Rows from block 3 of a small sound classifier, named by matrix and row number. Rows with one number within an expert belong to one neuron, the router's apart. Each number is 128 + 24 x the weight over its row's rms, rounded and kept within 0 to 255. All counts start at 0. Numbers have three digits each.
Before each expert's rows are labels from the 100 clips, of 14976, where the router gives the expert most weight on average: "strongest on" is what is common among them. Only what is clearly more common there than usual is listed. The data: acted Russian speech (Dusha).
# router: router (model.blocks.3.mlp.router.weight, 16x256), inputs 86-171
# up: expert up (model.blocks.3.mlp.up, 16x64x256), inputs 86-171
# down: expert down (model.blocks.3.mlp.down, 16x256x64, transposed), outputs 86-171

# expert 1
strongest on: emotion: positive
router.1:127149146079101117169118103142117149182176176136127120141115133140124110158114136152121130129163111135206097105118116146127089117110116153145137106105163156143115088102137136115104132108128161138114140131078133126152154144113140109139128134110141123120136119
up.27:164143106125111112117128148149113103137106138136088111107126122117130149151152151108162124129194133151105105146124135152123136119084095139116135158121120099101146074132114135113123092126156114143151144117132180106098076154159167125141141174131113080107124125
down.27:146093090119074094136134165125108103166117077086133131138100120151129171206112137102112174132098145151130101145115106071167138145142118102084100093146107136086119103130123140085099102103155101157111077102115169123135149134092094102135153119170134157117116134
up.28:128153147145120119108129124115143176101108088113144146158138176131110139130118120098115150143059148128102149158174141111122134168140086118145133087121115142160113169135128153134146107101140103139114132104115116133140187100085123128127121102155105141148084125
down.28:076180116119108166164141112150147113098109151124132108166155079124071147115154080102096133119098162113135114182127169139095113184160084134058108143178092123154083133134106105125120180137109138108138149121140128109115123099128159087146138132146145131152152159
up.29:133132138136120128129167097090144114106115106146121143123123148148154125126112129139111117124127109153164080094135133134167109102130125106184153162154134207163085119124189110151099130110113097123111099123162156132149094124219159161106145086141134104089163125
down.29:061163139125105158141088115153160135184129126132140106110149123114152089148097135117144119081180117102154140132131112144075127153142160141107122124111160127145142148124129127125172111155150127125094165147120149134154138102171115154133123128069128146126151113
up.30:143129095128140110100133133142140103164107133150101117068125106127113168154170122110142124137188121131096100110104109138118141127090087136099107153145136116083117076140117130110134116138134122133139118138163196101114066153148150111116135173119113064117120145
down.30:109115145170091140117117179133114116156093103101116103154126129142170167209108128139141172116092155164131120122114154119157153154141140122108130075130144150100118101115131160130100110097156135158149120100116160141139143135102075113138155134121133110103131120
up.31:158147121136140096110114141141143161174080101097126142122158148151100131146114089118142134117148132133057129132178142102141135161117091105162123149127096109083126077138152168118149128095128110116133113135132150127133175130105104134103135094140129080128088157
down.31:130176103137144194140154128131159088065154124164086088143123109128134120167130129108127108122140143159111146127119129166077145152098114129060135122136094095146140129108121104094116144156133130146091117102103123106103103109131139130125169152120149114148135110
up.32:145130146128148211132153143137194120118131087141114112143132119111108165142123106111150136138146142134147103130124122128129146140056097110079124142143126132161121143157068096130124113135128111165093086113106123115108077178159153104127137145133098125136134135
down.32:121091117152100086099131142172174135123115127097099128104144119117142142163138115129135168148090148164097152138112159084134109134141140146131105119150113149055100128148170161162094092112146107133122152089129168133133114114110159123136127126155128083112057095
up.33:126147124134116155115105112134162174132121141133152129120120107127098152128139112122148090131145152098131110150134146125125138150147084136083124101100134077165156123131104114120145148125140135106104140091116120114146123121166145097163119144135096162211122124
down.33:117085149120117102148138124110129123141084146097140137116117115115111132079103093123068145137068153152103100132132147090137127125137143104124127129156120148094081091160141142093143172135141093177166130134147168125135086117124138124147157135153105097140109092
up.34:153114135134128114100150164120171097160103108125099120075128100149136142151150117114131137121188130135082075095115119145127124124111062086142114146147151138090100087121162141111131128128119102114126104115169187103122101147184130126124150145131118085088118142
down.34:091094146141087120129118133164135143132126089134106102137126132129168175182116126110149151102133142148104094138105129087102144171136148129109119077138145144116134136141129133117103110109131130140111140113132172122128134110129110118109172135113125174130121118
up.35:135136114122143113106110150165142106174096161124113105098125106133089158147141109101142119115212158135079122132128124145102140116059106132092112149128111102074142063147122148125127093118137121165152115123173148094101087165115150109132141169112109090138133151
down.35:146123125174102138152137192083113121142127093105127120117111117135136156194156127089130146143082153163102110105103104088113162153160102113078101111124113152108142139125167126109105125093150147102119089105145156118115118161074110123130152111122141115143125100
up.36:135091128173148114111137165140140123140122149143114129139114110148108133129155128120121136122158118105171086128107109159069126101119141106168120151136132145103112121109156139127087122147143123113153122108156160126133088135142161118099154170100118129100180125
down.36:102122154102089119119110118113100154147180140139122114151143135129149116142100137118176112111124111143131108126103129119121135117185157134106136094132175123149175144127132115101126058149156162129132117109097133157121150158155133146120116142157123154124097121
up.37:171151122131142112135092134136148107139085149107097133125101130104096142145132139110136131124148133079113183163122142133131137149114092155078122127112120072087113097134084160130124106127146106151128150098161085096098153132080155123155143140138117071095076128
down.37:101064127171132147134144164146098086097130123110170183103131134115120154174147107127135196152128129171144151140133100134082116173098130133103119123134114156099112128125150120128102146089109139120144051111099158105118098133108138102116137128137138125147126139
up.38:156138119120122133090123147144119103127077130124071115120147125115126138142132133109157101166194124144112116155130148130118132106083106142129136149120121113106129078143096136119134078118141095158158135102142157123101049133144166118157144165129136074101139127
down.38:126112103135107099127137161144118126151145077083130113115106109104130159199127130124126176121087126181147111128113093095165113175147123152099133106141136140091149133109130134095077088099134121148114091065126156114124129120129117112118123137146142143101093122
up.39:134136122161146146138128137142163113171100117126113110089123114138122154149145112143134121158184131135117064107114112126109141101094076116113117126151156132098119110130125110100132134144130121153124090136179186101099066154126144103125139155116111114117170151
down.39:097108145140112092117112125142126122162094133132093101158152113122121145181106135138139178090106130165085125116124108102137102140139151155123142090123151163080124123129126138134102065114148109139160149111120118110129108096114131108122125144129136107112074112
up.40:131145129128130106127120142114123168119065112101113152160143166131124088128105108149118124150098102116112120147154118111136121126181140138189160133129114150130108149130130143117129076106126111123144167149134097125151180106129079165128136094136128102102129122
down.40:101161115115120151137133130145119103136155126165126102111150127100164113131123134148113102136177137135150119146140095166095067146089114174090109158143159135149158104112135104100094115129111110094120105121096150129146123118186180144102092142105123184140106102
up.41:166125098102131152087151111159114111142139123145060116103112106120138133135131163119175089159161124147123105133108136114142116143099100153122170156132121119091156099127124145127119085134139096126133125090138180137107041130174168128114127152148123092099120111
down.41:119118140128084116134131137144132125147136091094113112132126115111160162176085146106099158117083146180094139132113125096150108147148158149076104067137141141107157113109127141109107108082123117135110106087147167108128120117108102126129163130156124138101085098
up.42:134157141114113150125149134077171118073110092134112118125120136113137159115120109132135122139120177159079115108133137121147150178152106128094125162157088158165098174152142091139133152094086128138083107118139146118117107116169142131154122084118125106147115150
down.42:110168122114112113100138135146162120093108145113154105123158123100116126124146119153124137128099166130091157130176138125072112169162114158098128146134118157135110112152137120160161117138122120121096184108136151114139102092144156105179144137098109116147106126
up.43:167143108074116109111103137127111157162137172158129129081106116142101138131137097140136137112176142139098149117137142113142158135091111152094105183095103091117179078131132158114141142124149147155173142149120151104107149150096123098115136144113132090134105140
down.43:151105102167155168128129137111109153092148111115108161135114109138119170188138135101123120119127128180131101093117071130163150130114118111119123139166132118110103133091115087107111145133136113114157111131123116124104145113095123118136141113153164152118145115
up.44:119096127162135120128163117100158121111134120162120151135130121142154117128106134112121105126134114140120097100102127131166132117131147123169157158144152207146078162129189120131109145120124115119117100114147144125134080128216149146120125134126124118109147132
down.44:034162144104099110135092131152137112150123111123108107145115128133145105122101097135161115080150137143130136194092115123110116140153149153108150072119128120125151122144108114145158106145153142098109167139097138167142124112125137145115120116083149156118125150

# expert 12
strongest on: emotion: sad
router.12:122117119121124140163139157115120114160141113162138095090142123153129147142189152119137152184119095102133116113116182116165112129130147118112125151153147131081099080138100143136089136126139165136140138133126122097137121118167113102129153119146143134144128184
up.9:149116125126155077136110131162123128169115094084114111124129094110146114150108135138112133172117124118128112181132150116137115100130167132149162108113128142110118115127122138099136125108124144131114142125131175116133086132069128128148116122135157159050154140
down.9:139115132128143137108138128140150143126149129187132153150171099145114120103154110088190092101153114132102105137112100143104113136161116164145131155171125112142160122139124165115153098180177130101121179135085100128185153085149149149119135143104129134125141128
up.10:118169117111132146156086127163113131095101119087115098129149124110132077111089131153095107153126126135147122154144112155096147141090147166143145090138137152148133157156108139088164095145117138118103080120133137118154104130075123132175134120086170197129158151
down.10:154079145141129112126114110128140134171123165174138157107131117152131137135133115080165076133172142148119117104117078153124106126166089110158120135112138128103126127137099121129179098159125150142158163151127132110109109105155137130135152139123107116132123108
up.11:143153147111121146149077120113099161083106125114147118096132133123126134140077107137146139076120155118163131126128127114087182168142166160114130141121098145127159131150144105139116119159142138107122094103145119110169119133104134111186137111096166149179147143
down.11:091128126127142161106100148128131133163127154142165139132127146144122147141105109122073098164118114120135096097124072133140132114117115100154088095090128132137110115146104115108180121126105165160127128165149133119077101118122096116133117145124134146104125136
up.12:128177110154133120130145139110137166130170134088147128138134171111135135111118099101125151115118115104114194126123116130084134153118148126117129109137114120170107110122134117150110163143122114147099100135128084111176174151107142136083098098114095146163159121
down.12:145104094103118092140126095128098162093118144092174139120141143100122117125127133136101170150138112134132104112161127100151158089117104087141105164118133177108160109139088111116050122086093174129141132129142134129118141136134098143138086135144137095131140116
up.13:150206113131129123141092119159112120097105139079126114108168160123137092113088108121092106115136117118119135169163113147080140158098128156149134106126135142145135159145116140090142050170145115141130077135114136108164143106113120132137126120116137176166139147
down.13:137086139128132095148130146148137155176144141179156126102115113169122130109119119091142092112158143137130140094113130095134130121211087110133097149110131116072126108142086136104199139140128139154152181149135135135124103107142134124133149139099122084136102123
up.14:165176142131144149142119142123101122076099127111124115131129147128153089098122114141119105111149120121153173156161104143102155122097119155163143129149118148150117150146094150118118087166158106108120094142137131115190102121117113141164154140115119149159182167
down.14:143101156181121110128114124131137105131127163149149123128129152140126143139135102083130101122111108151109110124106111108151104116167126087134147140136142156140089107120104121102171092130141134150163166137141135132090131129133112112128133113105113101114118116
up.15:148108134097138125110140137102175136150152101156139115142133093139107155127132100149188139159125146128099116098124155077169105099173150114093164161134123106139134143143108106165091185097114131156159168124095120140085099126170135137111134141134104111114089117
down.15:125138122135113113106166088159140111096083126108153119167153139074151129139119154141074154127108118147164157138146112144120126130094151132106108127115107127153123133140163107093088146111110114125120070135148135121122151139102158100150143124128133121128129138
up.16:153189097138161095115135133151107143135144150098155121132148173130115097088126105101107072175148112118119167141153099130066130139100121149148166103134121158129110173125084161128119084150128115134124118151124109124164141115106150142134134130133142176168148143
down.16:157093134152126073126156167112120150151115108152147135116127105134121148138134101104159148102170151149123104135132127106122115116164145105165100146129141146124101165139092123120140120156188109165171168125092106152133172097128104112098161104113127058118129123
up.17:137138125124115117131086114174117110100096120089095108111154137103156100126094145134098111112109125145137119173121124147136118135102138175148132086134129117124130150135136156097149078152122116127118122106142136135146133118115139137142131138121154172138128144
down.17:151087119142155116140081101130166143145149143171118138104120097156123116092134125115185057138155153137091113127112112133142111118206099141139131177135130116129161112157123145114152105140123170128139171162138144121121106094176152141132122119092117109116134130
up.18:125150115139149096161114148137108119132122122098160110103134141127142094123106123123089124185117121110156120152137072149104142112108130150159163107120111151130122171146123150095163100123104119109098118128141129120163090112089143138156117114112160184124181137
down.18:135074133157135109136126169115112155149142126178143156120130103174113155140163124040178095098162134129075119127084129127104120113147102128143118139142145151133130154149126144138139110194170121154154175147076112125143137120122113110128148119116125105121126123
up.19:138121129126119121147069122160137110117089094108092109113146084098149116150106131170114131143118136142147100166130150129126144114124162160131131101116128112087153108134138130083138130120128139116114111110158179110126089139082124111171132121108171159081153146
down.19:133094111134147158112116084136134118123179132180135141120146099143105126103123127102168059146138128117132117117117105158156116145121083154129141166150123092136145112123134144116149084144139141118121173155125130130134092093154167139112111140114125106126134120
up.20:151206111126150120129145135140113132130145170088134118128145180132139107102130114108115077124165118103133143165149115139083147144123139159137159113126128147148124160138089136139135062174143137155145105153107109112171174107122117141115112142123133159176150151
down.20:165124169143115086154132156123159153160098142147134112114124104154120152119137071086146140093137139156089124152112135103150134124186128087147147144092121150111105152147075127150161161158169159175151189133090142132106130109132127113141118104110120083100127158
up.21:178174131133146135127138158138087123085089118122134101120127136146140110114108113131138127115157133126134163140175115136099172137112132170145136144149100158145141126180109127135112096139154100099114085115113128117163121126119098124170150120122146136164179181
down.21:134072155127140101137115123137156153128145148147160151119109163140132134118104130099109120112124101165149128083151092122162114115151149085154137113121137153102072115125123129116175094133126142124140172130156133142090117128122132098120142164119129110096086123
up.22:153102145124133135131114162074114142116128094165137123162104109160132147154127096144201163054139156112132130098128156064155151130156171161089135163153116107144181100149129110144104189104121148088126146112099113104128110141147128142130116125099128078131130153
down.22:105099156125113123144137124117105133111105119098147133171167189122117091144125142137068147130112094126160148120128078140131136133113141113130137093110125172123120117114163128129101097083128113132150076113152098132135119159100133125163109129151107150153119144
up.23:149189107145158103145134145137113158140141154095143123121141172107108076110124133112083079185139104107149148164131108158078126112104126132156152083113122139132106176128081152113157110146121112151124120153110122118172137107110142155132117127131129194124162133
down.23:155094149170119095115169122125122153173115159158139159112132100139138126126155119073172105116153151144087115155120149094092124107191115079157108148180134136135155146137116141147155123177184116167134168131089126144143157129131126142104153109109116103118133124
up.24:154175098123149152146113107155114111104113170099145121110139172140141110105112122121109094117143115101150126142153101146076139140099120150148145110141148150157132171153115146133143061181136124127111113139135125130182149099147121144140116153112126166174133143
down.24:164116154136097068149131139122161129152160122153135134100103113166117141134116116109143116122159134144086116110096116107142099113178097093156132138106127169103120136132087100134170116138128134178170170120120141108124125091157126111143130127086124117127129114
up.25:128099114108169151087117104154164104188139112155124121152155087139091105119130119121105134157155134122085112143106160098159106093143136102119138130111146098134125144126116108101138134108128170171146170128120164127071121122171136120117143162124135117086087133
down.25:132116129136121053127170105144106104102095129163119109108176108111081094130107094161069134101109111118139132157119152126115142158153141145121108191114086124129146135139186126116125137099119112148109089119124141115171131111104191146085082098102139122144123134
up.26:145181122128136130142083116149119118085092121090122109134149141126142090113088112133093112147118122120138147150145131166104168147100131178150135097129114150144136129144124144075138082134126110112109064124126141103173104110100124129175133124112147183141190149
down.26:155081127158125131112121135133139152136147148161150137094111122175094154101144125086177113139163151166106095093100105143125110130154080099132123129118144132109116112116104124118176085152152132132136185149128128148111116126131135098123129135105131084117145134

# expert 3
strongest on: emotion: angry
router.3:107128146133112141157176103116181119104108159159152148131107159100121134101132113133089153126094131051092122159110113146104151085163119141156105133114099113135104096148140129134112100120131149094142104156143112151097141114119115169108137129126119120099158137
up.9:152116143138112085126152157137168147137111133108116138101173131134124116143093115097101112165126136154115105116113115101124140121117126124170122124145131161100070145142132176125132094151155110163144132136135153119118099134149143113132157125155135093139112143
down.9:105128155095113105114118103133171159170103148117130090066133110132125129140117154129130151139125134121082126122137169118118134147095104132119139132119111163088133120092144110136124140129148135148124182144153145134182107092081125122115168120101125076090123112
up.10:151109143112094127133134126115119116153107127143107171106152101141143134135112123146114112179104104123116112144142149101109101154123116141181095138138200142097084119163086167117151128167139154137114107101131125140130123159181126169098156103151100118143103088
down.10:137130138107128117139135125125115177191159120108125135077134120140152115167110140165164162103158147101123143131121126095131137118104131130118130113097134123087153144074130140165069143086142133147160159137128154166133137092112111119133138127129117103122110115
up.11:137135138115130167122195143104136147140099115100106155063177103100125119174104107124094106142138117119126138131162113132103125155117109109149118129117153132109106146126117162110177151184160131142117115128111119126129139151193115125129144118134125095122101131
down.11:085150124095166072135108110107149177156122123146144117061114172152112120156121157145173140125117107149100114119089115125106130108120129139123142124129118134078148122124129116153126099150137148152122134137144135157141091059068104155119144121150133090119126110
up.12:151108143144119111114092117159113148160125099144119103135112087152154138180116116069127179123122139158105114133100100090132153127097128132140120145125113136104154156137150114153103102079120141171075108113142163119126060137143123113106130148118108125143130128
down.12:081117124123141158115122119143137137098132140133133119108134093124118124102151143142125151096143112134148133149111147131062115170131112130124117165161116108136135142158145153153145134134124115110118136134130125128139173119078136112129154128113142110141148155
up.13:155142131099177140145141134118146161169132092120088137092151078107133115189087093109095130142149121115126117126127117106083111149104104119159120138117152134125129130142122144097139111144125142150108093097110152129123122138191136130125145117092124089143121137
down.13:097134131110151091125102105140137162148105129129126115064143103140118104099108136150150153125129117133136134141107129094126136152101115127134128146155096145112137120121146149147149117150131162140095149163137114133162104061074112143122163099118141061143120107
up.14:151133114113106087109122137123135146127123094134089159082143096116133131148138136187138146139100104138087112091123157097148113121159134120161121122116135127145119138132122140146131095122149128165163167114125110178094135159147104151100124097152111144109097095
down.14:147101110129172119116125104125126163148111144128150107114119108136130142142126073112158142147153108110100144146118116128108139098131125132139130104094112112076132110073119148134137098125160184144155168163129139155090084120104136145090103121099156075107124150
up.15:136105166164121126121121132128113129125093092103140150115128104168132125162148137109158139124099090140129139123081129072168152095106115146161131100123121147106089128132161175152114119120154139164096122172153136140143089140142127134132164150148109152144118120
down.15:092116120132101164117118146121143121128127088133130094129151086133116142151136137115146167109141131124159116124124119114094122128065122160092117081128166140144100162098116124135134162157149104137154111129129165183116216121119137108120136142115116153131139120
up.16:179092124130146143139152148082146108093136084125116144161130143108124152152113143143165108118119161096122109136127100125112140159169165178094139162147139122140142127159124114149121140155162146069119128112133127119135157125098159140095100096115148119091117123
down.16:152146117114097100113140090146132155156167138126120144122105161109119117119119147128149065145148135130119134116146122171177100117176158145110132133124143127142121124144129117127098149134113102110130117134106144109145102124164136161147148170121108176139123113
up.17:159137099119149121092110147132138122112168128142164123115102098083148143136150075127142127119124095090153137121125148113142090121108187147158093168135119092117102142117154104109150175161123137179123116108145151118142152132102136109121105111102149146102104118
down.17:078132136087129146127113168103128116141115115125129146120141140167096118090103132125089118137125167154130133096140160111145134136161126106131118182138126134124148124148180130160093131093138130152064098170134161134147089097158153115128160123128115140124090169
up.18:165106157151107126072122145127136127158125123125156160117146121150100154105137126124136130146124104128107098134122145117193109117135152141184122122140129175139053154109169140139133108141201103150128172154132157126124084133120084110141149128150094145109108110
down.18:120106140124147137108135142119100119124152128084121124122144088122160131154128143139122132124122167117123179132141133109093137148129136096091106123106137091110134120109134194147103142148163153183143113097091180080073142139112163087147116149126077112138109142
up.19:164157105085130140103131172132148130119128100106107140077141133105132132162148127160104129148089173131100115109145108125108120085177119083145160120103152135146138132137127162118121095121128156134154108122100109142118172180205114124119129154118109138108105132
down.19:165124121138156089132112152114191146144137122140105113143147119142143126129152112104123096154139143116095147111160145092121131174113107166099075159089143152098121113112133119161143136106116133134111126132168132164108096094110164167192102118100173106112132143
up.20:165127124110145105125152145131163164165122103108123133078154129115110129158121100111101125164129120123119105121116126105092100110100091124178119115133164158121079132137114148108128079151136158169149099135125141116121106152199130117116164146128098096129104142
down.20:114115121130156139142111130108135145165135113123106128072144077132137117103112142148165138145144166136134162112139160077110153132131110126141118127135132118076148102115148146153137144101149152168117161140135142161146096062068114120155130123127145053086120117
up.21:148130120104152102090140106120152116168117108113114157108148082109143145142119125121146121144125133119077143131133157076117119150135115160148115134135110133097102125143131145142123120144150077149113138112133148151119060081158152134114129096152081113112109103
down.21:122142110087107112109125127114083161181168144110103107077136097117137110129095148140153091126154152111125159141112159105135118078143117150146135125110140106096141124089145160118119127124136113118133171089107107152133136086118137129106112138158163103122088124
up.22:140118145171139133117119125130145129118130135132127102173120139137113161128113131099170136108136177156105107104101107110140163110164154165083150143156106121144156140144159109179104112100137122118118137130182122102126113111062142095150098148119124131132139139
down.22:129145114138108114127157103147165101075129145120116115185108108111102130114143130083099099129148150107119131126162103153126145158128112105117133138143119117169107125140088112129127120144099121091113109127132140085155139159160173146137142147150127192167119140
up.23:140085162154129118082123142144170115126124116128133119148122142156088167154169139105117126139102173130110118130134120104114119100147115121158143110150110173141076114130152127162116090107171129134143117132157150113108087140157119083138166176133051117117122140
down.23:110124116125120124109149129147174115140135122113101088145160096114160151138164122128151107146124143114099111164165186129092108169107096136113105102138127089122118129139110160159107155127141096118128124079127148138124110107130189108151143148132134135152125093
up.24:153091143133083105069127120151137137167131079124101125101098108141151153165134144096125144142103112158109113111112126074133115121117127132179121131129136148085134145139151145148078077096149110159093106111168146127113039129143121111115121142146094135114124109
down.24:150090126138134152154117120108085137140142131128142126081152097117123132104122128129174148117135121132135125130102157118051118135138092150128110124166112108110128097092137171142137119127119128117125163112116107140109172104079156138112138111142153093149133135
up.25:157116145125131135114105093124134116128155121143130147171108114136113162115127152130162107093109122102098121145081135096148146136189144145102139132128101106159133124134179111126126133135155112109102141128163151128147114134076128129111102130116104170103104104
down.25:136136125148083127116155124101122115103164100130128150172104143123168129123132142119090074103146094102137146129141156198148143127111143136109148115110123114136139143153120121144115135143085122115138102079097120112113160196145129132106120142122127192179104131
up.26:138116134125078102125130140158124170154126097134104097115122091124159138166108125092099115170130113142119112134093102135095114114052110117158141101124170147094118137129119156124115100132109131141148102108105140133132118146198130132092154139147126113139116127
down.26:099128144118176160133123107144143140142130141128120112083155101124124145138109125145167174128131158141119132094110147093090146127143112118095125146159114103101135128130145138114144115135128140115122149143136138125135113102087127114163156087109143085104117134

# expert 13
strongest on: emotion: positive
router.13:181122090095132128148106111160134119127175124133124133114122120125138110123110144166121136126106111121128150128097158082155102162151114149098135097101170122107158130108146123109134132132085162132091141097165113161130132136135174151133113104116185141103076094
up.9:175120121099098097148162112127166116169128129124144122081125156124112112122141130154087109159125104102148096097109161135106143114171134126128097129148134124091091158176107128137114148172091149082134120134157118120096088186150157138124112160115140173159115137
down.9:142125095138113100121111116141109136153144153158109148180119137146112147114086150136199102128164102133141140101131163101131144105128137119128147111137134130124146127114125122179084087109130109121168130093136102117143162108130163141131141144106129068144143124
up.10:164131129094112102139135127148149135093121124151073086161144133114138113133089123148143104136082134144124081130102146099144102140183157165104172156162118119155129163164137142150112105134119106102118172100124133130148091113162156127143124135134146131143122107
down.10:103118145092108094120119118150118120161160134105092129094123128136150093149084137138131100109109112164109162149110092072158111136126121122155172134119146119097151104129134128150130077129151141135110144115121161164153111104158113126139132134144140101099088098
up.11:130129119106150137111140083118155114126109109119109138092164099120127128132118130136132137104121158156109139127146114064110108194134084169098128117132108147095156099150157130119110160148145139139076149103126155131122101118139163131136143136097124110128110130
down.11:173152133117080132107117101148152112105085140120113086179147147123149135103120120118090111151135152152096128160158137134141105146082129127153138149112116133148132088138131147156150141118145127120160145137124121096138158137090158102143141142140150097115129133
up.12:140140133107157111135146148113107174128106146124143118136126083154096112113138118177164094140156112125094116146154161126122133121132126136144161116169133130159161099177097132093105153143142123128169159158123171123105157063175107139146131147115131125151132157
down.12:123133141105130123119133135126149108134173096123110125165138113101115134130115153111164150112122122140087159101133126108155126156098078126104119186094107127124126140125136136075131153135124152137106124150128083123105146150157121140138071099099133143108120092
up.13:150129124130137138152106148098107135075113127111097125162150109152123145127105094135139153126092136177131118161117127111126128158129130131138184163151129159192144101115113139127097087124155110136130156127116113131160157081158061151124160103123141081133117127
down.13:075082147119128116143124138144157102137118153138161134108096078111159106119122110103079148117121145136164141137110086132168126134161107115124117146108122131092130101119145109090170163129104125148090169150135144173119129104140155120102082133124132116098090115
up.14:170125155129099116115105120144172126138135098118140143144104147104165148144147109093082118129123138077156137108128113162144155113141137134145058145138133124131100164111121135143161129157144127107106102131121082107160151166089111114123126132106111099118097164
down.14:120095117142152136124096118125119157119152171137168116155118095148088117132107146153195102098131129153115106126126138073127117131198121103128117098148090159121124189130129130147089131133108137122114143101074128127134121100146110155119166126132115127170146104
up.15:145133108103121117139144087151168107134136115131092106090143099097143113124118160146104132137100125157123090110124137067126096185148112157100144140137115145086130129167147140109104134135093135109079158105144160118125073126143186135096134124123148163125114131
down.15:140124123101084113082129115171142085111089125109080118162118159138153100118102114122115101135089159150135137139136097119167118142074150126171152122146139126158133093143144139159137080098151153122121166103134155099148117128119150123148132138139172143113136103
up.16:134126129086162187083140087089125121069142113108116146115158088095134139128152135116105164093112162138140146111167096077132119183132071162117140156130068128153139133138166141120155124124125144138072129123123143154115082118134161118142113120095121129128112122
down.16:183164117131101121124140122123150083109107093074115098144136137121120118141117118120093142117126145150159110137151173102114093129085142104130144136115102147133115112159112135152103150125116135135153126104151147116096156113081146100118142128118141091113125126
up.17:119136117087150152097139093091131127102121132126111130114157057111119120110129128133110159112105129157097137118143110083120101203140071178093148142119122144139143099149172142095110129111125156142106164136135137128101090088168143141132138121070152133131111115
down.17:138135098138106112130158106154125119105091093134121082123138116112138117137126123096121137136127131155121150161157140107168121129083126136138123131113135126103116086140108156141143153124121121127125144116151154130111159155092175102154106125156139086121149107
up.18:137126121144079075163147144160135143158112149142178093143109158137132140108124128131150073174130121119128068133103161154120171072131176100132115135171137154104117171147081117154107165142131138079171118149160143130118141143149125129107151141153116149164158157
down.18:113096102106152104087094147149151132142146156159100145125156104135121149133113144151186142109169133118105131113118137093145157121169082122074136108138137109137146141114131104128145144118106144135146162120095116128115112104162114137126115116144149133162090117
up.19:124127139107146187070148113097133115066134132112126153137141102103152161138146139086128135105097168130122157115175096110142123163133078149135101158103072095146113162115166150185160120117141117153110128112112124123129096119121146096157103142122102096121100116
down.19:096173118154131123117150137130125131127107075092086128112129124099152137164141109102111167146138156159130110144114125121062094156123115098099115072143146163084111141145116133145096131144139140146128112113131140139095127136081120134121120117147101128106114121
up.20:160138115101156119134118102105146148182130156115154151102117121146105090120160143156147111170125122149126126107095186081118120143117119141136139183120137152103122063177136125102118151174119144119102131143106146134094045151142117139102130152105145136097121136
down.20:152145096104102113123125070134086120107150153110123133126141168076167100155151173149108150135131128094164124162122143164160157119138153113144083079123147146160108123149132140179164158144079132135184133103142088120141129117101152101143116139110143096140113168
up.21:159136112143127118151165132133180129152114123124151110122106162132104115138127130163123094189141104087123071148103149135099154090168162080147112138150133136098107131186081114104102153158124144098160129148139119120096132144150133131112140155119131170157138137
down.21:106099120133126124116090117113121137157189129164107141141132135158133122116111152162180092126158135123078150091142185153098150130141111121092151136148147144134152132136116102128149127118111124163157137097128106146140122123154179130144124142126112128126093130
up.22:148137157123125158118113146115122150086113128074138139168163148136114147136108086087106157092108160129129148145133111129120121170153085111146143121144139145191079174109131150100129113157154110125149129130114095095158155062136103119155157100137111127136133146
down.22:070150140105135096108148136122144138155134120136127128095131117100147157168115113099138137134160165160103144110113134117130110135116078129109088110098133095099101111143113139117137156104129127177110132113112144189100106126112109118116117100137123087123090081
up.23:143124125100142181055134137127096137097140135132123152185147092124154145135143134085158124093118161125126148156134136106145128148109076136131118121109085072163136156101143138186146124091147110159133138104119131130143090098099176105181107130126101099156110119
down.23:077140140125136137118137133153144131132099099085106154065161162113118121157144099144081151149107135132111116135135116103112107143100091130115107112107156144119098122127114128118099131128153118145135106118174130153073109114103129159118122092142112146105131125
up.24:133124127117128109143142137140150142161098166159163120092119116137091109107129131187165083160146116130108080102116149120123151093140103118128140144128162142136114112177089129108111181154118141109149163156158167123087111144168110144118139147133113147130154150
down.24:107130103146113122145094113125141115109133141129089137133155067137155143125136110125182104092131133135130179086091188131143175163169117146081156127094134139116125122095101116111142141125107154150131136108097103128116140169115129097136123126156141113179075102
up.25:172135137147109095155136139140161113144098125134134089130124138161112104105139114155169077152115123082152068122103156156123152082172169138135132153164124130159134127166094114149110134128111133122134121161148130124125103138148110126136138149138105130151137141
down.25:111094113142086112155100123127095143150216139170107150103122120129136120137104120180167097113157109137089119097084164128142136135170092132097114099101151108086115140102126114099140131115097151114129146093087088119107138129148137135130114131122127131136097114
up.26:155140149098173180103106144110128103071150121130121154153117124112139138112175128079141130106099146147132137138130109113156136150088110181098142174098113119153162097120152141161150115095140095169072136134156119119133071102122116110124143120122122122118140127
down.26:138146112124114131145133130153096124098138135117139124124114157123145078091106134143070143144082133120193162169131131140120083107129152118160112113117152182108103160154100153154129149144116136118111156105136106133169127152109130145089172128146125120134116137